Rows from block 3 of a small CTC audio transcriber, named by matrix and row number. Rows with one number within an expert belong to one neuron, the router's apart. Each number is 500 + 40 x the weight over its row's rms, rounded and kept within 0 to 999. All counts start at 0. Numbers have three digits each.
Before each expert's rows are labels from the 100 clips, of 14848, where the router gives the expert most weight on average: "strongest on" is what is common among them. Only what is clearly more common there than usual is listed. The data: short read English sentences (LibriTTS-R).
# router: slot weights (model.blocks.3.mlp.router.weight, 16x192, trained with AdamW), inputs 0-47
# up: expert up (model.blocks.3.mlp.up, 8x96x192), inputs 0-47
# down: expert down (model.blocks.3.mlp.down, 8x192x96, transposed), outputs 0-47

# expert 5
strongest on: the word "the"; the word "of"
router.10:562459496514567534455554498480536521508480461437566515496572491525458587470480505502475463514481542464461443477492538433544484519507607502406467
router.11:551486467472584468497543482535537480483482472452515516493547525506445499458493498423511452550532532511467487416601525456469524501490507446437445
up.9:550517516528568515480515477527524524501468477552538549466490519462510500560467491464514461522489534491535470494437537499515516445515430539522499
down.9:480466502559452489510488483514429497471564481497509543448449506548514509510499542506573523485498539609410440543551570478493427520463450487546532
up.10:474462474500479520538579484513498475515535481546527578486418476530578538548455404491511497447483503563434512485518480478445466512573474517499533
down.10:529546480495489486464521551541449472559530486581481496537507488443550532486506542564522475540595500483463472539492553576564473512485461495551473
up.11:545424594548403421544530467559553472496510447530542486591536518520494524578533513458491477437509495457472485483420475521499500524530452472499462
down.11:457450509462462533564485558473434555483499540520415515485569462491467493531464516585491522475518486512514495459564495506463459490586481500578569
up.12:483531472531505575422508512511540468480439493570480467486497455543358502524466499529508529465502501470447516465544474479397465524490489458462434
down.12:502468456510510565464444538478472466562488465511538558536476524468446519572417463496446470464412466508530599513500519582519498494483492454532447
up.13:414456501482532504475524519513539558467459525501508512398556530529485438507515558507470530561471492534484520523510486464602490516454528390418457
down.13:493469535521530548473524521533501463486522497554500447490494491499492569538491458536532442489515526436497367572476505476451557443428512429510504
up.14:531431427486440462466488502477517462556572487480486530542436496508489483495464518533561512502444513515416521527575489434517500577532499512491477
down.14:526481519549523462464499516473518503464514508532549434429477522493527485481466462496445505524512535477496480493477497553534545499510517513469474
up.15:507561487477514522530430548544472516522481506432490434537512483504515499550572522506489513545507528535558565458454468519548479486489467509483458
down.15:483502419515470499461478461497625506509469497507545464556500492516405545463467447485442522524479477459508475540490474443510511539468519530478514
up.16:449475430545461497476532448514410472480541615495429438464413485500618485513500489557501563537482512520506476518462429457480509535481511436493544
down.16:431559489474515449450483453481509511568506514544440554466487529501495548556497500467430545485488548528503454423518485533474516517474452458379442
up.17:469510444527509512419483519474491456519462500495498495464492536484429508505474487515500450487500489556447470521508460541437536514426570471538542
down.17:459526528539532561513504491420516458530505445503477557475530495448508504548510439473559473508546584502544620624526513527478510514557540538529447
up.18:501534523526497383495501476499491553431534464514543517521522503537555453501536512534529471570470499512533496559547472511471506482441412542528465
down.18:526530566473571474453617435561494530488504478447540528501573520496481495527519476511504538489538524462471518517442516552478492477469504598514474
up.19:445557481509524531544473549535484470423464546501521559519543523552497511447476518508518438496469456485443453503512414466454524482533512535548491
down.19:488492541492451431476540474491477450454499524487547500515439506521466542470486479448430523530565550493408551441492429499474507420520540507558509
up.20:502483559495528479491509522570493491505582573505562497556507459442490507526493449503460479450488469549478517561530457538462519540409525411464528
down.20:448447534574549499562499471462518482506453501456457489511571550505431476514482577547495496544485508437481461595498524487542462544552443523457556
up.21:442431501498402487481454526533565464452460577526457533494534474548520516504500523497482529483530470519525457444448523479484485516505434483540529
down.21:571543487508526559539570494541458531494587521489541540504487470520478507481564451530472549503521521543436460547512500545540463463494528593521497
up.22:482519498510463480446540523488529534404477554525493521523431495581559530518448493458533532483524536484442537529433530547485516496433496443396516
down.22:515417477503480496508530489526491461570572453463553443427581535531509494546570437488497560494509491562528531465559442494538363491526531455503474
up.23:521492485501516554548578484509479558489468529458495462535465455531444504526496534566461541547470499524457478470569537538496530539518500520458567
down.23:430504445464511468540463534523443523451465463508550462529536511464511511505510504435385541538493442495491523414490590484510525525543476528522497
up.24:454528482487506506587468503488544466590499506466556520489435471489507587502532449462513436488501582584490521487542455433541558478508484482490445
down.24:490503485467504513445537566498491566516471523586449539517560505497495539582484559573550484488551544495534473502483510600537509488497576520518531
up.25:491518522509464469488460483463498463548477522549554486426484490541493508475517476531484530518516423574418498524473491476447504497474494553514568
down.25:524560516467559482567488524539459505399511492524483517564534502509578470461495480540491541520487553434545530441496522444554504474510493514514455
up.26:501451465444470548463458451476441436512483502454520372484435511510480585458503521417509572489563546442480522420517465497417577459560508491486495
down.26:501564573539484539494547506506541480429488521483550544569407522489469495523452443540470550517522477529572556514515497485487400507422441491502551
up.27:456510436558577479485454472439515464514489472502452552441545482565488486545490449525455519557572557480438477479558558539395559500442529532500494
down.27:485475501419497524579560505503512513493466421438478518520495534436523470544530447529480473448469417468536492479427493490531486430543488544495510
up.28:502511439524563536514544462453516515485501529575513528553484486549503404511538473501503463496509426523506518465530521543511477474541444419534516
down.28:480565525476506476520570551554523524569485544489503498559535466502507483517516530451474407437392464458583495480444510491514511552530480542491377
up.29:507632527529507494495527497502434466533493578504493478457475495480536518577484462535483474511454545486439474524522555478549486515515570531525492
down.29:528557433572501480534447488459560577499483439469498433522462451544509441456504533533487477533490472477489545439460505518439516463509444475466466
up.30:520503450588464424491504517494482469501519483487445500499482460475510483541541479502502502483550507515404526475455522418501475455456406544507582
down.30:502527537443499472526546434575529471486463503575478434462470488450521483412425457503422450455568532468465524507544567487508485501518571482511497
up.31:501463468543536464481513524470487615459501491424511539517504536494493492501542550555512487513511433563538527467514496486476509459526472550445524
down.31:541501477425444548525435528487493504482521375526470477459582515488551517509480430484491478534477531562507524540449560500534537498442545526476500

# expert 1
strongest on: the word "said"
router.2:540427492521495427481493501538514498550421411432533462493530478500468482529489517449471511520501500502461491517490554466544487438591495504486487
router.3:513442507434496492461541457425556424448463502475489399520439471535461520524531526530520506504415490513440480499505506569460569550545469500491524
up.9:472556472428542468541530498493435511469522529590482523514410469548506401464456463465496488483464478497562507490518463527541477544487496483505533
down.9:426532464515612526525507504450484507483470545482532510437458551465488489501569511517532569491491525458506475548470538474485456528454613462540483
up.10:493502439490539453531480498554461535537476529504512483502537502494528475495478509542459490545534574456519600522510495490564495552475552496480428
down.10:492459485426504451533474499476497456473478585469448561490508583460464474489530523455465529538380506523499502489542425530507550466510510441514528
up.11:511547480523479529466454536509546487536485463530567548446527486500505480494544453459510489501518501474503505525479422489520476428497479462464440
down.11:569493452479499485523542489486533522479473551519461500583474532471555519537411490494518501495489479471532450453375549505515525523544517569540525
up.12:523433507550457589524484471577489519486560454464538496521529460498529458512497487523444482487467555492523530527502579452528489515580449538459506
down.12:471476488527493534481551522471506499497486512517493520475499538528467530587445540410524453432546459489482434433531527507466428439428477506489505
up.13:529417533447424484446468425455487509510536526515487438523500475450465521460513496488499537445475480538471530497473501503463546477525544550480423
down.13:544610514456482505493503573452523450474510517493477551562526484517439541468492471528431493479540514435462495481479518586450471449541508470485541
up.69:506492451482466508470445490522425512539496503478493503561423481566408501479461522534496499494528432411529489517476522489509467467528568443462482
down.69:551561547446572445478530510501505503522434517496473468398553488522473471535531449410518504464489581454544478443542541599461491495511502496528544
up.70:603520507537462481546456507482510564452494489496526570545499547509456462467528530476540499509522521536521476467472511526554463546522517486542547
down.70:418582524489515545507479531519504418541475510493451512450530466523514463527455512470477514498494522434475489511471468470456487555540456557452472
up.71:515554438551569591488546545415526558430484559507452408511499486560524471565476459502428517502495502464481507529502429445450525440542473520472491
down.71:488468526514419517487465439524448477568517436468556518450516533490474521474524504493554528516501517552515436419478586541500476511436489487515531
up.72:446472524498463519479486501563468482456506491498476574520493486527450483424516550555465461557494528510549502415541487524486460572485481463535506
down.72:560480487538553525516479447438525564501483484509537560517481484466445570573501485459551567436471515497474484510495491479552500531444542535463513
up.73:465547436432478547466514533495448463517502489503525572515495478478585457514505504481467494458527564416488470516449488471544489479469487488530363
down.73:518502501531554468452474458440510597463454536428461495487485574484442482485466550528482469471503454559443548463532455543487490502527468448577497
up.74:471491440473528509534481508447468427463432496481459545496523488447485533511568459534526499499447493525403519484451488444505478467563515521478538
down.74:546512470491541460477504446484512425400492471465499531470530474474512438458494494478421504523485441429433530480554445442525507493480500552519470
up.75:466534492453569465583482484461530512506521486457494519483498478572499498532500489428465465474613486407577462480525507522471487438500433517539551
down.75:518446542526465534446523548504445526509544548451550519508468556506542475462527489567488452575468521547464441460486508485514473524469561463525485
up.76:506557477466524501518522461538503517506460478459490561506515518519476518518500544542479493490481459529522473498582514488523511485502491442501553
down.76:527512500548487497488533537478475521485445552495513533454492488443533546545505474417492489531471523463428475409403468519498535487501485394538471
up.77:490554513511544587536472573541509476472471508459556552473594484525467442498507540511478480505498588488543496529510484470537506472521491471480468
down.77:537559393509523447446558576451494460532485593529500481439459483431587556456478467448517602498452456496531458506458480468499518495502481510571437
up.78:459524514493488549485415465428483495531467444522500489485501495474566498528454571474496533526592495496503549500462493428497583488443467509506585
down.78:485501501527547522461535540505456463467516489516515602523468520541537501464516484498485456510418481498456531444513513463513413521480564547503411
up.79:487412542511489495438444528532501511556541550521506461512494512482519493501475485506542501472430511496519501515487452505493507549483529550506481
down.79:472510530523523541587480509483493513509547517425497519476521469530512488515536480493456516562525520484494526489523567525525434501498455522507506
up.80:511562468494486468538536515538525468550497497561469544510469450472517444487566538531435502505540505488520470458484438549519516537484563510542480
down.80:475491492523483419465435484445459455509524514434496582512527491401466484466523422591528509486565497441474462471439470447505469521473453479499558
up.81:545447493519465481438489559550496445539472506493498508491529493510522529481512466478462559511478536545486471504554541493463582500461481512514486
down.81:526527425507467495557455493498574441531503539515542483477492357517491555499502488567525516534478525539468522583412475506502490502533526510417542
up.82:571518509498452532516544478479539464496556513490534566513505515533479496439505554552445520391563464431566446426489436544504507496478535477477510
down.82:430441485438549453484480504571554490550485483539533518493535436524432509593508487549563413522497470529475424514475526492563540520472511463445451
up.83:509508542581504524513551531515459530488486555503554556484503481446488479515482570524452518574502531461484486505523473470500484485509549552489531
down.83:457552521451479453524458504515549593518485523521487491529496522573540493532546487471502499478479548514494446483428443529418522550489449479543516
up.84:446555523509462425524555497509471513473466495444556494451517545554544533487449564572450500446486477534518555554504601503612493454405526578493598
down.84:527413499462530545431467504509503448542563513490456457571471536529492450530469467431514408499566600447411506509488465507470539529505450500471443
up.85:461555528432484520482497480534500457497586535556478532493436515452496468456439535496533511503482542478439522513503512489434488557552538613505502
down.85:488510485548513530502495544533523418569564455476483435557551505520565538483517476515544465538499466545502510491473471513535463496467461519450425
up.86:508478410475464511465473480525514483504484553550465473573568493475496445569466558540456508454487400487545494470471515526531518447434497446553496
down.86:434482566432536513474569523499462512498509417563544502519570562505550477459543480508523486525516503489403443490501507455508545510523556503515615

# expert 7
strongest on: the word "i"
router.14:455503441500542560553530548484542526478483537517549561514479524546449465446487551545571498498549448476441528504475477486545451462486555550531496
router.15:496487473540497542575524502551564527565514546493549606491482512500462519457474510520543473541574495512440546507560446540530428483477555530470529
up.9:453523476565559431474558506475521493487534465522510429505533536536532454520494484566504437444476478449577454551504526548506479529536506451570510
down.9:500557460462495507497521536523473485475472535500501576464551547490517494473463524504531554450434529451461452440445544436469484471545575633410441
up.10:563480509473500440507519508483440486543522446435562501461593566481414513524530467420485487490449503526494499478487483490502586483525543516467417
down.10:537514516454547517487488510473478444442405461561441513559341559487553450524487574477515461476498520568520458490477528504534517502426538475488466
up.11:490485539515534458439458494496400428527490531533498430466429528497492431520492464502486535463517462471509517493476472529513525564530442492493502
down.11:418471390511450542557477446432539531500481461453497458563538567480549554485465514476497447542444488465532454522504475515419517561484497477491466
up.12:452459449486544467510470507522498488492511512541499537483552449493525552475510521462426517472508430465492490488491571505576500497521547566458456
down.12:571540527407460500521585486514459509484407466492537537535524542515440511557495449477499482526525543536483440522573490519468476485438470455555564
up.13:552488451475500564549569551495481482480479456542497482511479490517486481482514501589504566492466455472525512481496539494424477498576489581528480
down.13:541499608567460441425388468485511501514491526445478515445444513486488551490574408414525521465514484465547504534509500542548527510450494459578540
up.14:501583435499498561508479512523467460460520473480473525476508569554483545481524468437489498460465534561536438494518523477489537541512487512567546
down.14:427520494479568465500584436449490523499492456507457459454526571511462527474465438454470495542531407493459502507493428529554502464543469518504445
up.15:504487409463489559553525470443529492543462512522498551509492508536513542511504496456554502488490520515586529507457543498450471489471507445526546
down.15:506488481500483417505471501583513558479523492524511418526428441518459514524526505503456478499492487579493550452573563524431508539511455496481483
up.16:555459545458440481465480489493390489515536457505545505469467521521537528503511496480523497470497481440510432461504528477544595460478488522537547
down.16:439526463495454501552512504467519578460481464498553500497540516474462476543529528531532426506499474510539488467593534550511448572543467565510492
up.17:472515494551508499487533539498479495501500464474567462503527477463563514531514515502504470483489491530542528496523542492534514421440516500503473
down.17:519517438464504540485524468511521477435495501552477477550575519548486467452505459485510540433473500519432468550459514520433581578531537483539508
up.18:498474506502361523503474540632423484468515551511556536533471489463507483477499505537505530518493505511484538492481539486568548443504539522461462
down.18:408546520513560571563477491472527526542474573497498538495494543542541526458484506430470493554543539510483481505507447406513518577545408461540547
up.19:526594459407503442490495458477492492508522525539494410520471490476518381579516513476434528482547487452525481506517473512448524526486505488466497
down.19:573483475474540519486504489483411511464470431514521506492519422522503593511589494569529506427496496504511503475529480500508531538491503496462526
up.20:538489511496455525493486542491492559494515444425547567462576481560461490459489525474530524489508488511537458447577424524401536411442469472480519
down.20:508510563520510485543504451503519468500482523495441502558480516502575507513513515541475527498472511506452489490439513520581475529529595573487452
up.21:535480437462516534484451467461547486492481407436518469469507565473541523533509493437538525499452516515445529557526534542499506543487414522483519
down.21:527531510526536410444481496570535459521547525486523551566528487488440505476503500545539562521587508526580506523507431503486471485474493468564459
up.22:397520402420513529496463512505529420555443446480465482516481483494462457537496469465530523445479523434524501535485479547461462423514462498512438
down.22:469457467555497426568561511518483503459510410488507504532602512499527507482513453523468452549439505510492517532445515405492429522519454528473586
up.23:558465459480524544507451494517503521462439384547498498493506629505543466480550478552500476465453528475570488506516428548456435508468488526482498
down.23:478477550523504546472558450503509504525510547449482445493459441483443528536485472493489524499501471494541471541544521521511520497518479552502566
up.24:484498541526508430497483512538469530563463456458536431502492566539538501531515572532527449553489522459567531503472397434528559500580455508507532
down.24:516495498483472569525497478537490481496531426500497487442477523487516567466502454496439482488474496501479530526518559557496480601491527458508474
up.25:555513549497470545464496543437527545498454462486528463541527490455490499537498454503492419529480488461423450514492537484538510484537493466472485
down.25:562490463472497485489568555594454512533522483484587561465430573571468615447491570475518525443491561456494444555564468541490444499528520445542473
up.26:448459530451556491422448439456478525449530482537433414494551506528485474516509460386495499502471482481428493442487501496507491509438477498508547
down.26:498539496537471467451523509564428466507476482383587494517525484613452531524535576491488483481510499504532480592508490531552571453505432425460527
up.27:566450542538528448490464498423426535441535449517534524466535503492486410468436575532507534485523476500464471489528493538469546464488486602461559
down.27:535492513463485540571565505569544464575484534532480422481449470451498517527496430508474477439456557577540468542513511500480491470591537493510452
up.28:477559548496524536508539499438476449543551502448514542561526512483503555570494439561487543457499500459507455436523511529479582504536503514523490
down.28:540424541431507420469426469498519543472507491498474429478505492490460478500534573499511534514496503523489528543454473464483429527494449495414502
up.29:466457533496493519511519553527532476534532476514483487503398505466570525506485526484534495463493487465572492561431538534503439584505569416485461
down.29:502499549458586484543498496520511451495464563484534497483543511470397511498493505453437496612477461403504467495445562465533529436511523492491525
up.30:415501504487460461519574477490496474510559481486498516512390504488513527481483476468467520453524507444545499504523461549422477548504450431458559
down.30:511541546507545511552440453536487510461498513540534508454579466551456421481558519456492609482526534457465473549595464463487544511530502515470439
up.31:536494480508506528486501468499549551457531517433491549552449448490475468564498465536461517555543480420479521540509473494528454377465504529439473
down.31:464495536420473481495578545512516487487500467564473424439510526544523557497468489492522491470467646513525464461523527506486473539513547534585554

# expert 2
strongest on: the word "not"
router.4:549404515481463496455473423468519448455525471476530406560443487504495552496474485473454525502463536541486491497519517471530532509530485498477480
router.5:536505465428509552520499506438583463470428495433452488483561371533420563478543485519497539457490516472452473494532491507501464441577467493487421
up.9:498538510492498460531476516458466495512483465444499589448479436477483490557554519425483518463500524466470489454497468476459457542452557474494449
down.9:505467464518462531477442529495510554495544492528484469546529513445546505424472542524511498519570544600498558576550486503523496497528491516598493
up.10:508545527484507513526485471493515463512517464576491520484482463499473525487447526564483561538470562576552513464551487440492497517456523403547414
down.10:556551530509451473429504496521446485467562552443464563497495497507515526526541574525469463480557513559510508525467546540500517481518479529534542
up.12:507527517472461535497495511494523546492517459493537489457561558479419536492534524496543456530494524506520463523519400454486530420571463431417477
down.12:552535588508546469518499480472509506441533500507525499540536488464462559494475520481463489500479453528456523514537549492524533543386532466499524
up.13:507442550529455547503475531496600545564463496443477473540438423504432481538456509518489476485527442451467435557464510580502437489433519551539500
down.13:446551598530556576533473507483502425432533467449481523481593497530562533540493518497530506448518535488491529430517449507475481474482479522433513
up.14:510493518540521487451568525490530522516472513423555520519503518473470498485495457449514577479504524432463509427513485530458516438533467441473539
down.14:544490503555492508533552469464482500531541498447466573482479537516512489526421475547530477508490467505399469500542466501530472465488531418604496
up.15:514507451567446504489498548544459485533517523588510481482497489475519465525458570537476496495516398520504486497473482470493434565520417486422494
down.15:525500560504516537462552507500544522498486481440462516492512518446476491547558500492468449483498545549467418493447497505426513504458522561543432
up.16:529466498475476526519520520522540476532497604536512548463414426551469602593457532513493479434537504474405508481461449487484465488509512520444544
down.16:485536522513509469452553515514461542473475448417429479555465517473543541453521512528538519515471546511444490535554500462559589515536596520502517
up.17:502431600513537461455523484505565514478554418507513530447487535479493553528523526380527480482487536510502481502572501521554491525502522437526459
down.17:469483451499536522494542455519563496524484515596504479534427484535514555535472491501498456518492479498509458523495473491516442460492525553503539
up.18:511465499539458503529492520415483473445503550545424517433506463558546486433543554486482500467534467557425524471538511539464504573499545600510505
down.18:567463484458559501461426488508506566563516441529521438542517492492482515593479487503480504570506526502520498576504493504572524500519504483527465
up.19:483477531508439534476489496497418464515495514461461541479557550462526446504504487511463427483428477557519471559464471426492494477518554491444452
down.19:439481507443529505524520466547489519478505538457546451580492545526400520467468531462551500471512505462520403505451435528493536479466365516504505
up.20:469429562495535436469479489546515539529511552466492443443532480487508499504574555498493433490451482520527516471515466570500461554466532469498530
down.20:477534467425459508564544564509527549448524484505492531486471482560503478526443481439557481489561470564449490481530497425454539518562509509415458
up.21:499556524546529502532453498501575473497499458476471494505476472543508499423472492480563505569571580526427536505564487447524486495525501447531414
down.21:534474514527480490510447487481482459459499498520553485527523544510528556565512490506438509461492478450480588521543521497505483477467534474404549
up.22:517401544437512506492509491508462522499466506479551502476590513589492522500553489459479474526492528417586486485508456492422405510478491542409510
down.22:427522499463472459459456436513494498522493481466492470449462515524490497499544491566522511480545447494501428530433496527475516474495430457580542
up.23:537501440521532504503533533443480470530508527587516533411493565504472481540540440529519451499449499539526455432501460517464535571464495406516468
down.23:502504517529559497585601521587514459454466490474541493532457521536545545455554488528486483557528471484437517463485543539534483525445584506404473
up.24:586554522488502472448572477476450513411546490517509512490484506487535505506425463551450463515452539532468526480520557502500473453539476530542526
down.24:542539523519487490581449589498509452469536600478420510482465410498494501452501536451450446606539512551458483517551511518502490543454489481492534
up.25:518531532447496554511414532451490505485482525512446502495487518481467530503466454540492522520488461526487521513516439513503466495499576493561533
down.25:509446447483447530466585479515475530538489572442534451481584524524505446475471507543472463433435556560556493430502533498529468513538570510495491
up.26:469393504495475458488487500487472499473530434553434489513513528506468490500483429477555483514501389516527563508490542559460490543515509489519471
down.26:456527481512500547523540508520514419461557532518497511530460478533451571505514506498433484470484515598562526473468496490491500526484502529524534
up.27:514560483437421494508474510441421518510534505483564437521423503488571557431471528527485541455560451522511567520506583529499500504490513485533590
down.27:481422519522559550516475532491490537509484504576516512469595477512435488560477525510491550509430518424522525489459466472532522449511408527473555
up.28:478414521569535518543503451495452532510430519436506503551571541546496461462524464470461521405561559464541488472500510498518419477488526465493466
down.28:563542505456420488483443555500558532480564446594451442478421488442491506541492578522472554506495453541464434534496465427502484505459452484578574
up.29:451562419510565521604516491524552473539478492470543480499544492467519515548520480468415552435534501502544483391473494487435480457483506519526489
down.29:537463424467428440467440509450494518575503582496380571506486512519539483453517534524451548526489419498487490541424467526477546491500531551461478
up.30:462506544533547451471551485508528455512469449490488508541507517587531455505494445497550485467479483520490523512497506563532438510572499530528552
down.30:471432559541485490539426533500472489456533409467455519532458448554474565485523440454551491462483546490430489486469455468463462485470557517482488
up.31:498529464595466464506490478487440515521494504552512450460580444553522559516495452490495500459506495508539556439486511476505562478510596534561505
down.31:531484484465463481475460558561551472549502448534527532503520446493544425422500435500490455506456524510483542525510557447477504546443533453500473
up.32:472500518527492584519429479522525491444522429489521532513561483546489434522508501500504506454500465458436548490547520562543444480431586501476483
down.32:425468502526554419484546508521499559511502485518537469457499591447564608481493476549443562489509480491459437544501519506498538447532487448480478

# expert 4
strongest on: the word "you"; the word "he"
router.8:556518513441574533556515543447510485529502513431550447533519496521510529550556546523463472485510490477504455502466529521463531563560571532535524
router.9:549519525493546544543536514470541529489507480432579539474564568561500528552515518486470464517509498457517425495456552465512508493537589557536497
up.9:423493415525491467451522486502594496578513505498410488518500492535410529443523438423494537503552508542465478451470528498472497513495403420472463
down.9:515565565567569462489497479488508524408502531418526483478493444496514503519502446470536497531451495532470466537436489503535506453490461500487529
up.10:548455541508432437445502474472572527477459517469498441529498447537508493482437467510511505415523488535521489511497483505532572504492507496474491
down.10:457544502474486601488510510548562468571498457500544501474486477491489506521478520492526485496519521505510540487488524382469478506562426510453548
up.11:494425446453509430519487493494576513435431539510459543499548507506562431505498471472464476519526497515506498503481421454482487478464515511579421
down.11:491556463544504554491477525553511552525495509478503462450452455482508566539498457518599559486437503519495530495479538529480495562524567503468496
up.12:597520492530493437527490534514483532364568577606475542509476496511548560511506495516499420513589519572454492459451463508437486510464429529573537
down.12:480525493553461570478507512508509449520519513471500553503454511477501499507446464459477470497521478521565496572491459517532445520488578470453516
up.13:519520463483553547524406502489483450482470503554462537567475442486568516479544473529471491518540445465487490426537508593529450515392517579545477
down.13:505545551538452460467527445496531609417537509500539425468471552491475545506540510541505457425524491525502523490511474526465436488491431512437465
up.14:499439503477486536496530535531475558517512488488539552543406509548580496467482441535496504474413466461484501534465564470514545448531533468510574
down.14:463557413543582487496503507512585530452527436522490447484547456510442470536492466449511410508483566515520524519572485467470467552442539474460519
up.15:498505449523516570494519537591488467518504558603485492546450513552551514428506508536507468405524498501485468491518559410485543564484529546476475
down.15:504518479465465513486548465509507491482472495458466493475526508438436426551526470512491516522433468455514563565494419533502545469532541393560452
up.16:575484476484462509530483518471520491528445546517445546474457482427448499548500514510480469513484488543489538449403521505501480523501482437467552
down.16:477433516483437453534440521464542509483551493460541449477454507536484487438555534482510470499483452502552475548534539545538413487543460507524476
up.17:440462486495494472465459484542460543528490503454507485532497504462493514516561464540492549503500474564365565477519447474531519442479483446579480
down.17:508510536513508438481564498421475496472483536543493471535469492501452418463431475502507518447527548450613456532518506523504512496520503492509524
up.18:489482507511488512467534494492584497459481484493479447482500521512553543520499476506473482509454514499445528430512488523502475456496517396498530
down.18:476513521482522515445490526520476528554536520474577527479477456447496485520501579486512512473551554521485462547569451546546494569436493536527443
up.19:536519556500471499511467504540514528477500499453487572529436469398511491530456486467506525458520445520511475454446436511514423418490490427499459
down.19:405496604560450518420533469506455495430511482542466450529534519501473513545563521527490494533455533479489518403464452584533478526412481530465515
up.20:462462548544501494492476460531456430515577493519526524442474557505515489484548432465515514478476521512501454496566476506517554505565496486521561
down.20:434501466476481498550595582450510488480467439475568548495516561424495497447476490454521537519457512534467480458493531491497454504448535522493447
up.21:499470539460488464492515465482542503480531448510492543525468461513448432549447525570482451523451461516521488479508489563503492490581549534566485
down.21:558605432486474444582502539546583430486470589499464535522560498464526471466531509471533450444481576482456465526471490520573530539493515451453523
up.22:502572535483467448507496462473518495542492557461585532566471522492508488519554500424522481492543515468530522468445526512519475520446523523543510
down.22:531468461509505507497505572503464494488465419531440517471452501521507462473425508542437478394520508563478546477512454523551512461520480512518578
up.23:515593552467478541413538548448513484430472503473503471477482478551459495495456513542484496486493447478511513513520466536494420438451513513511555
down.23:526515496534559533564472511536497449519466518543466486500505504481532448497490451507544519495517534478544522389463525443547535558558467504505487
up.24:526519477523471523464513470482496459477484630381577527485384434500535516438535532482463583462472502492489537430497524568564431523495527470590544
down.24:492413476506472540519505411516453540527482416514542464482483517491417463462527515445616515495508522457541452471536496529415505433487445490415540
up.25:453504528550530471499540445430519473457481461499537522571448555462514520429481524425475561479517501487524441445484496562423455510423525485544430
down.25:473539518540374512460463433548475503558500536499520561471508473521493542571512483579487469521544505566450502565510447457547499531535451603493523
up.26:475495547532428487516509520577464503498542462537541482534447539544578457468517574507523458486521454468502483563505475509427468500502521591506537
down.26:483493435486514543459515539483554509493561517482513494523551521506519510432512498495450541507492563473512506476542480493497537544470440442525441
up.27:460503533501482503520458469394571524519517475429491520440508485488462446506429502551485538444480503471565490515523521510443494486524462485527514
down.27:534465541504521504542512557583518520495448445590551519556543490449486497440484577495543517523434543566551553525469494560533538492476499496454487
up.28:470472469542396533493450519502479526529534529496502524525420545539453535522450527433541532371526488549460502554520515542464428502442500477548559
down.28:507541476402564461522491523499493504488466496540502506530572484503476454481533431480425461549516454433559486480504460466488521430511448524471457
up.29:484418562529529503457506487478496532563477478506589497454567553395514485564513521456477501504518431513507538482542477488466531538534516536521479
down.29:430507497455440437477534517483449472499500510526480492469558507539563488541517459561565530505469506518420402501505519481474460427457454418481438
up.30:548524463413502490482519498469439428464464446487538476428497459485476520482477508484489506496452489526499426523508494449477490407466501476469453
down.30:511484490503506554519461464555566515484535583545457528511523571432474528550524492490556467442536465450475516422538472488498506550539548448538548
up.31:478495515441457448488474492443520461460519463422504503509479528514477584511454512536477486542474521551451432486514518548478579536471520503507553
down.31:576472472540522454509518562533484528516457546480527485513482485541486423439429452433483527527532491446527510458494479397496482496499491535564563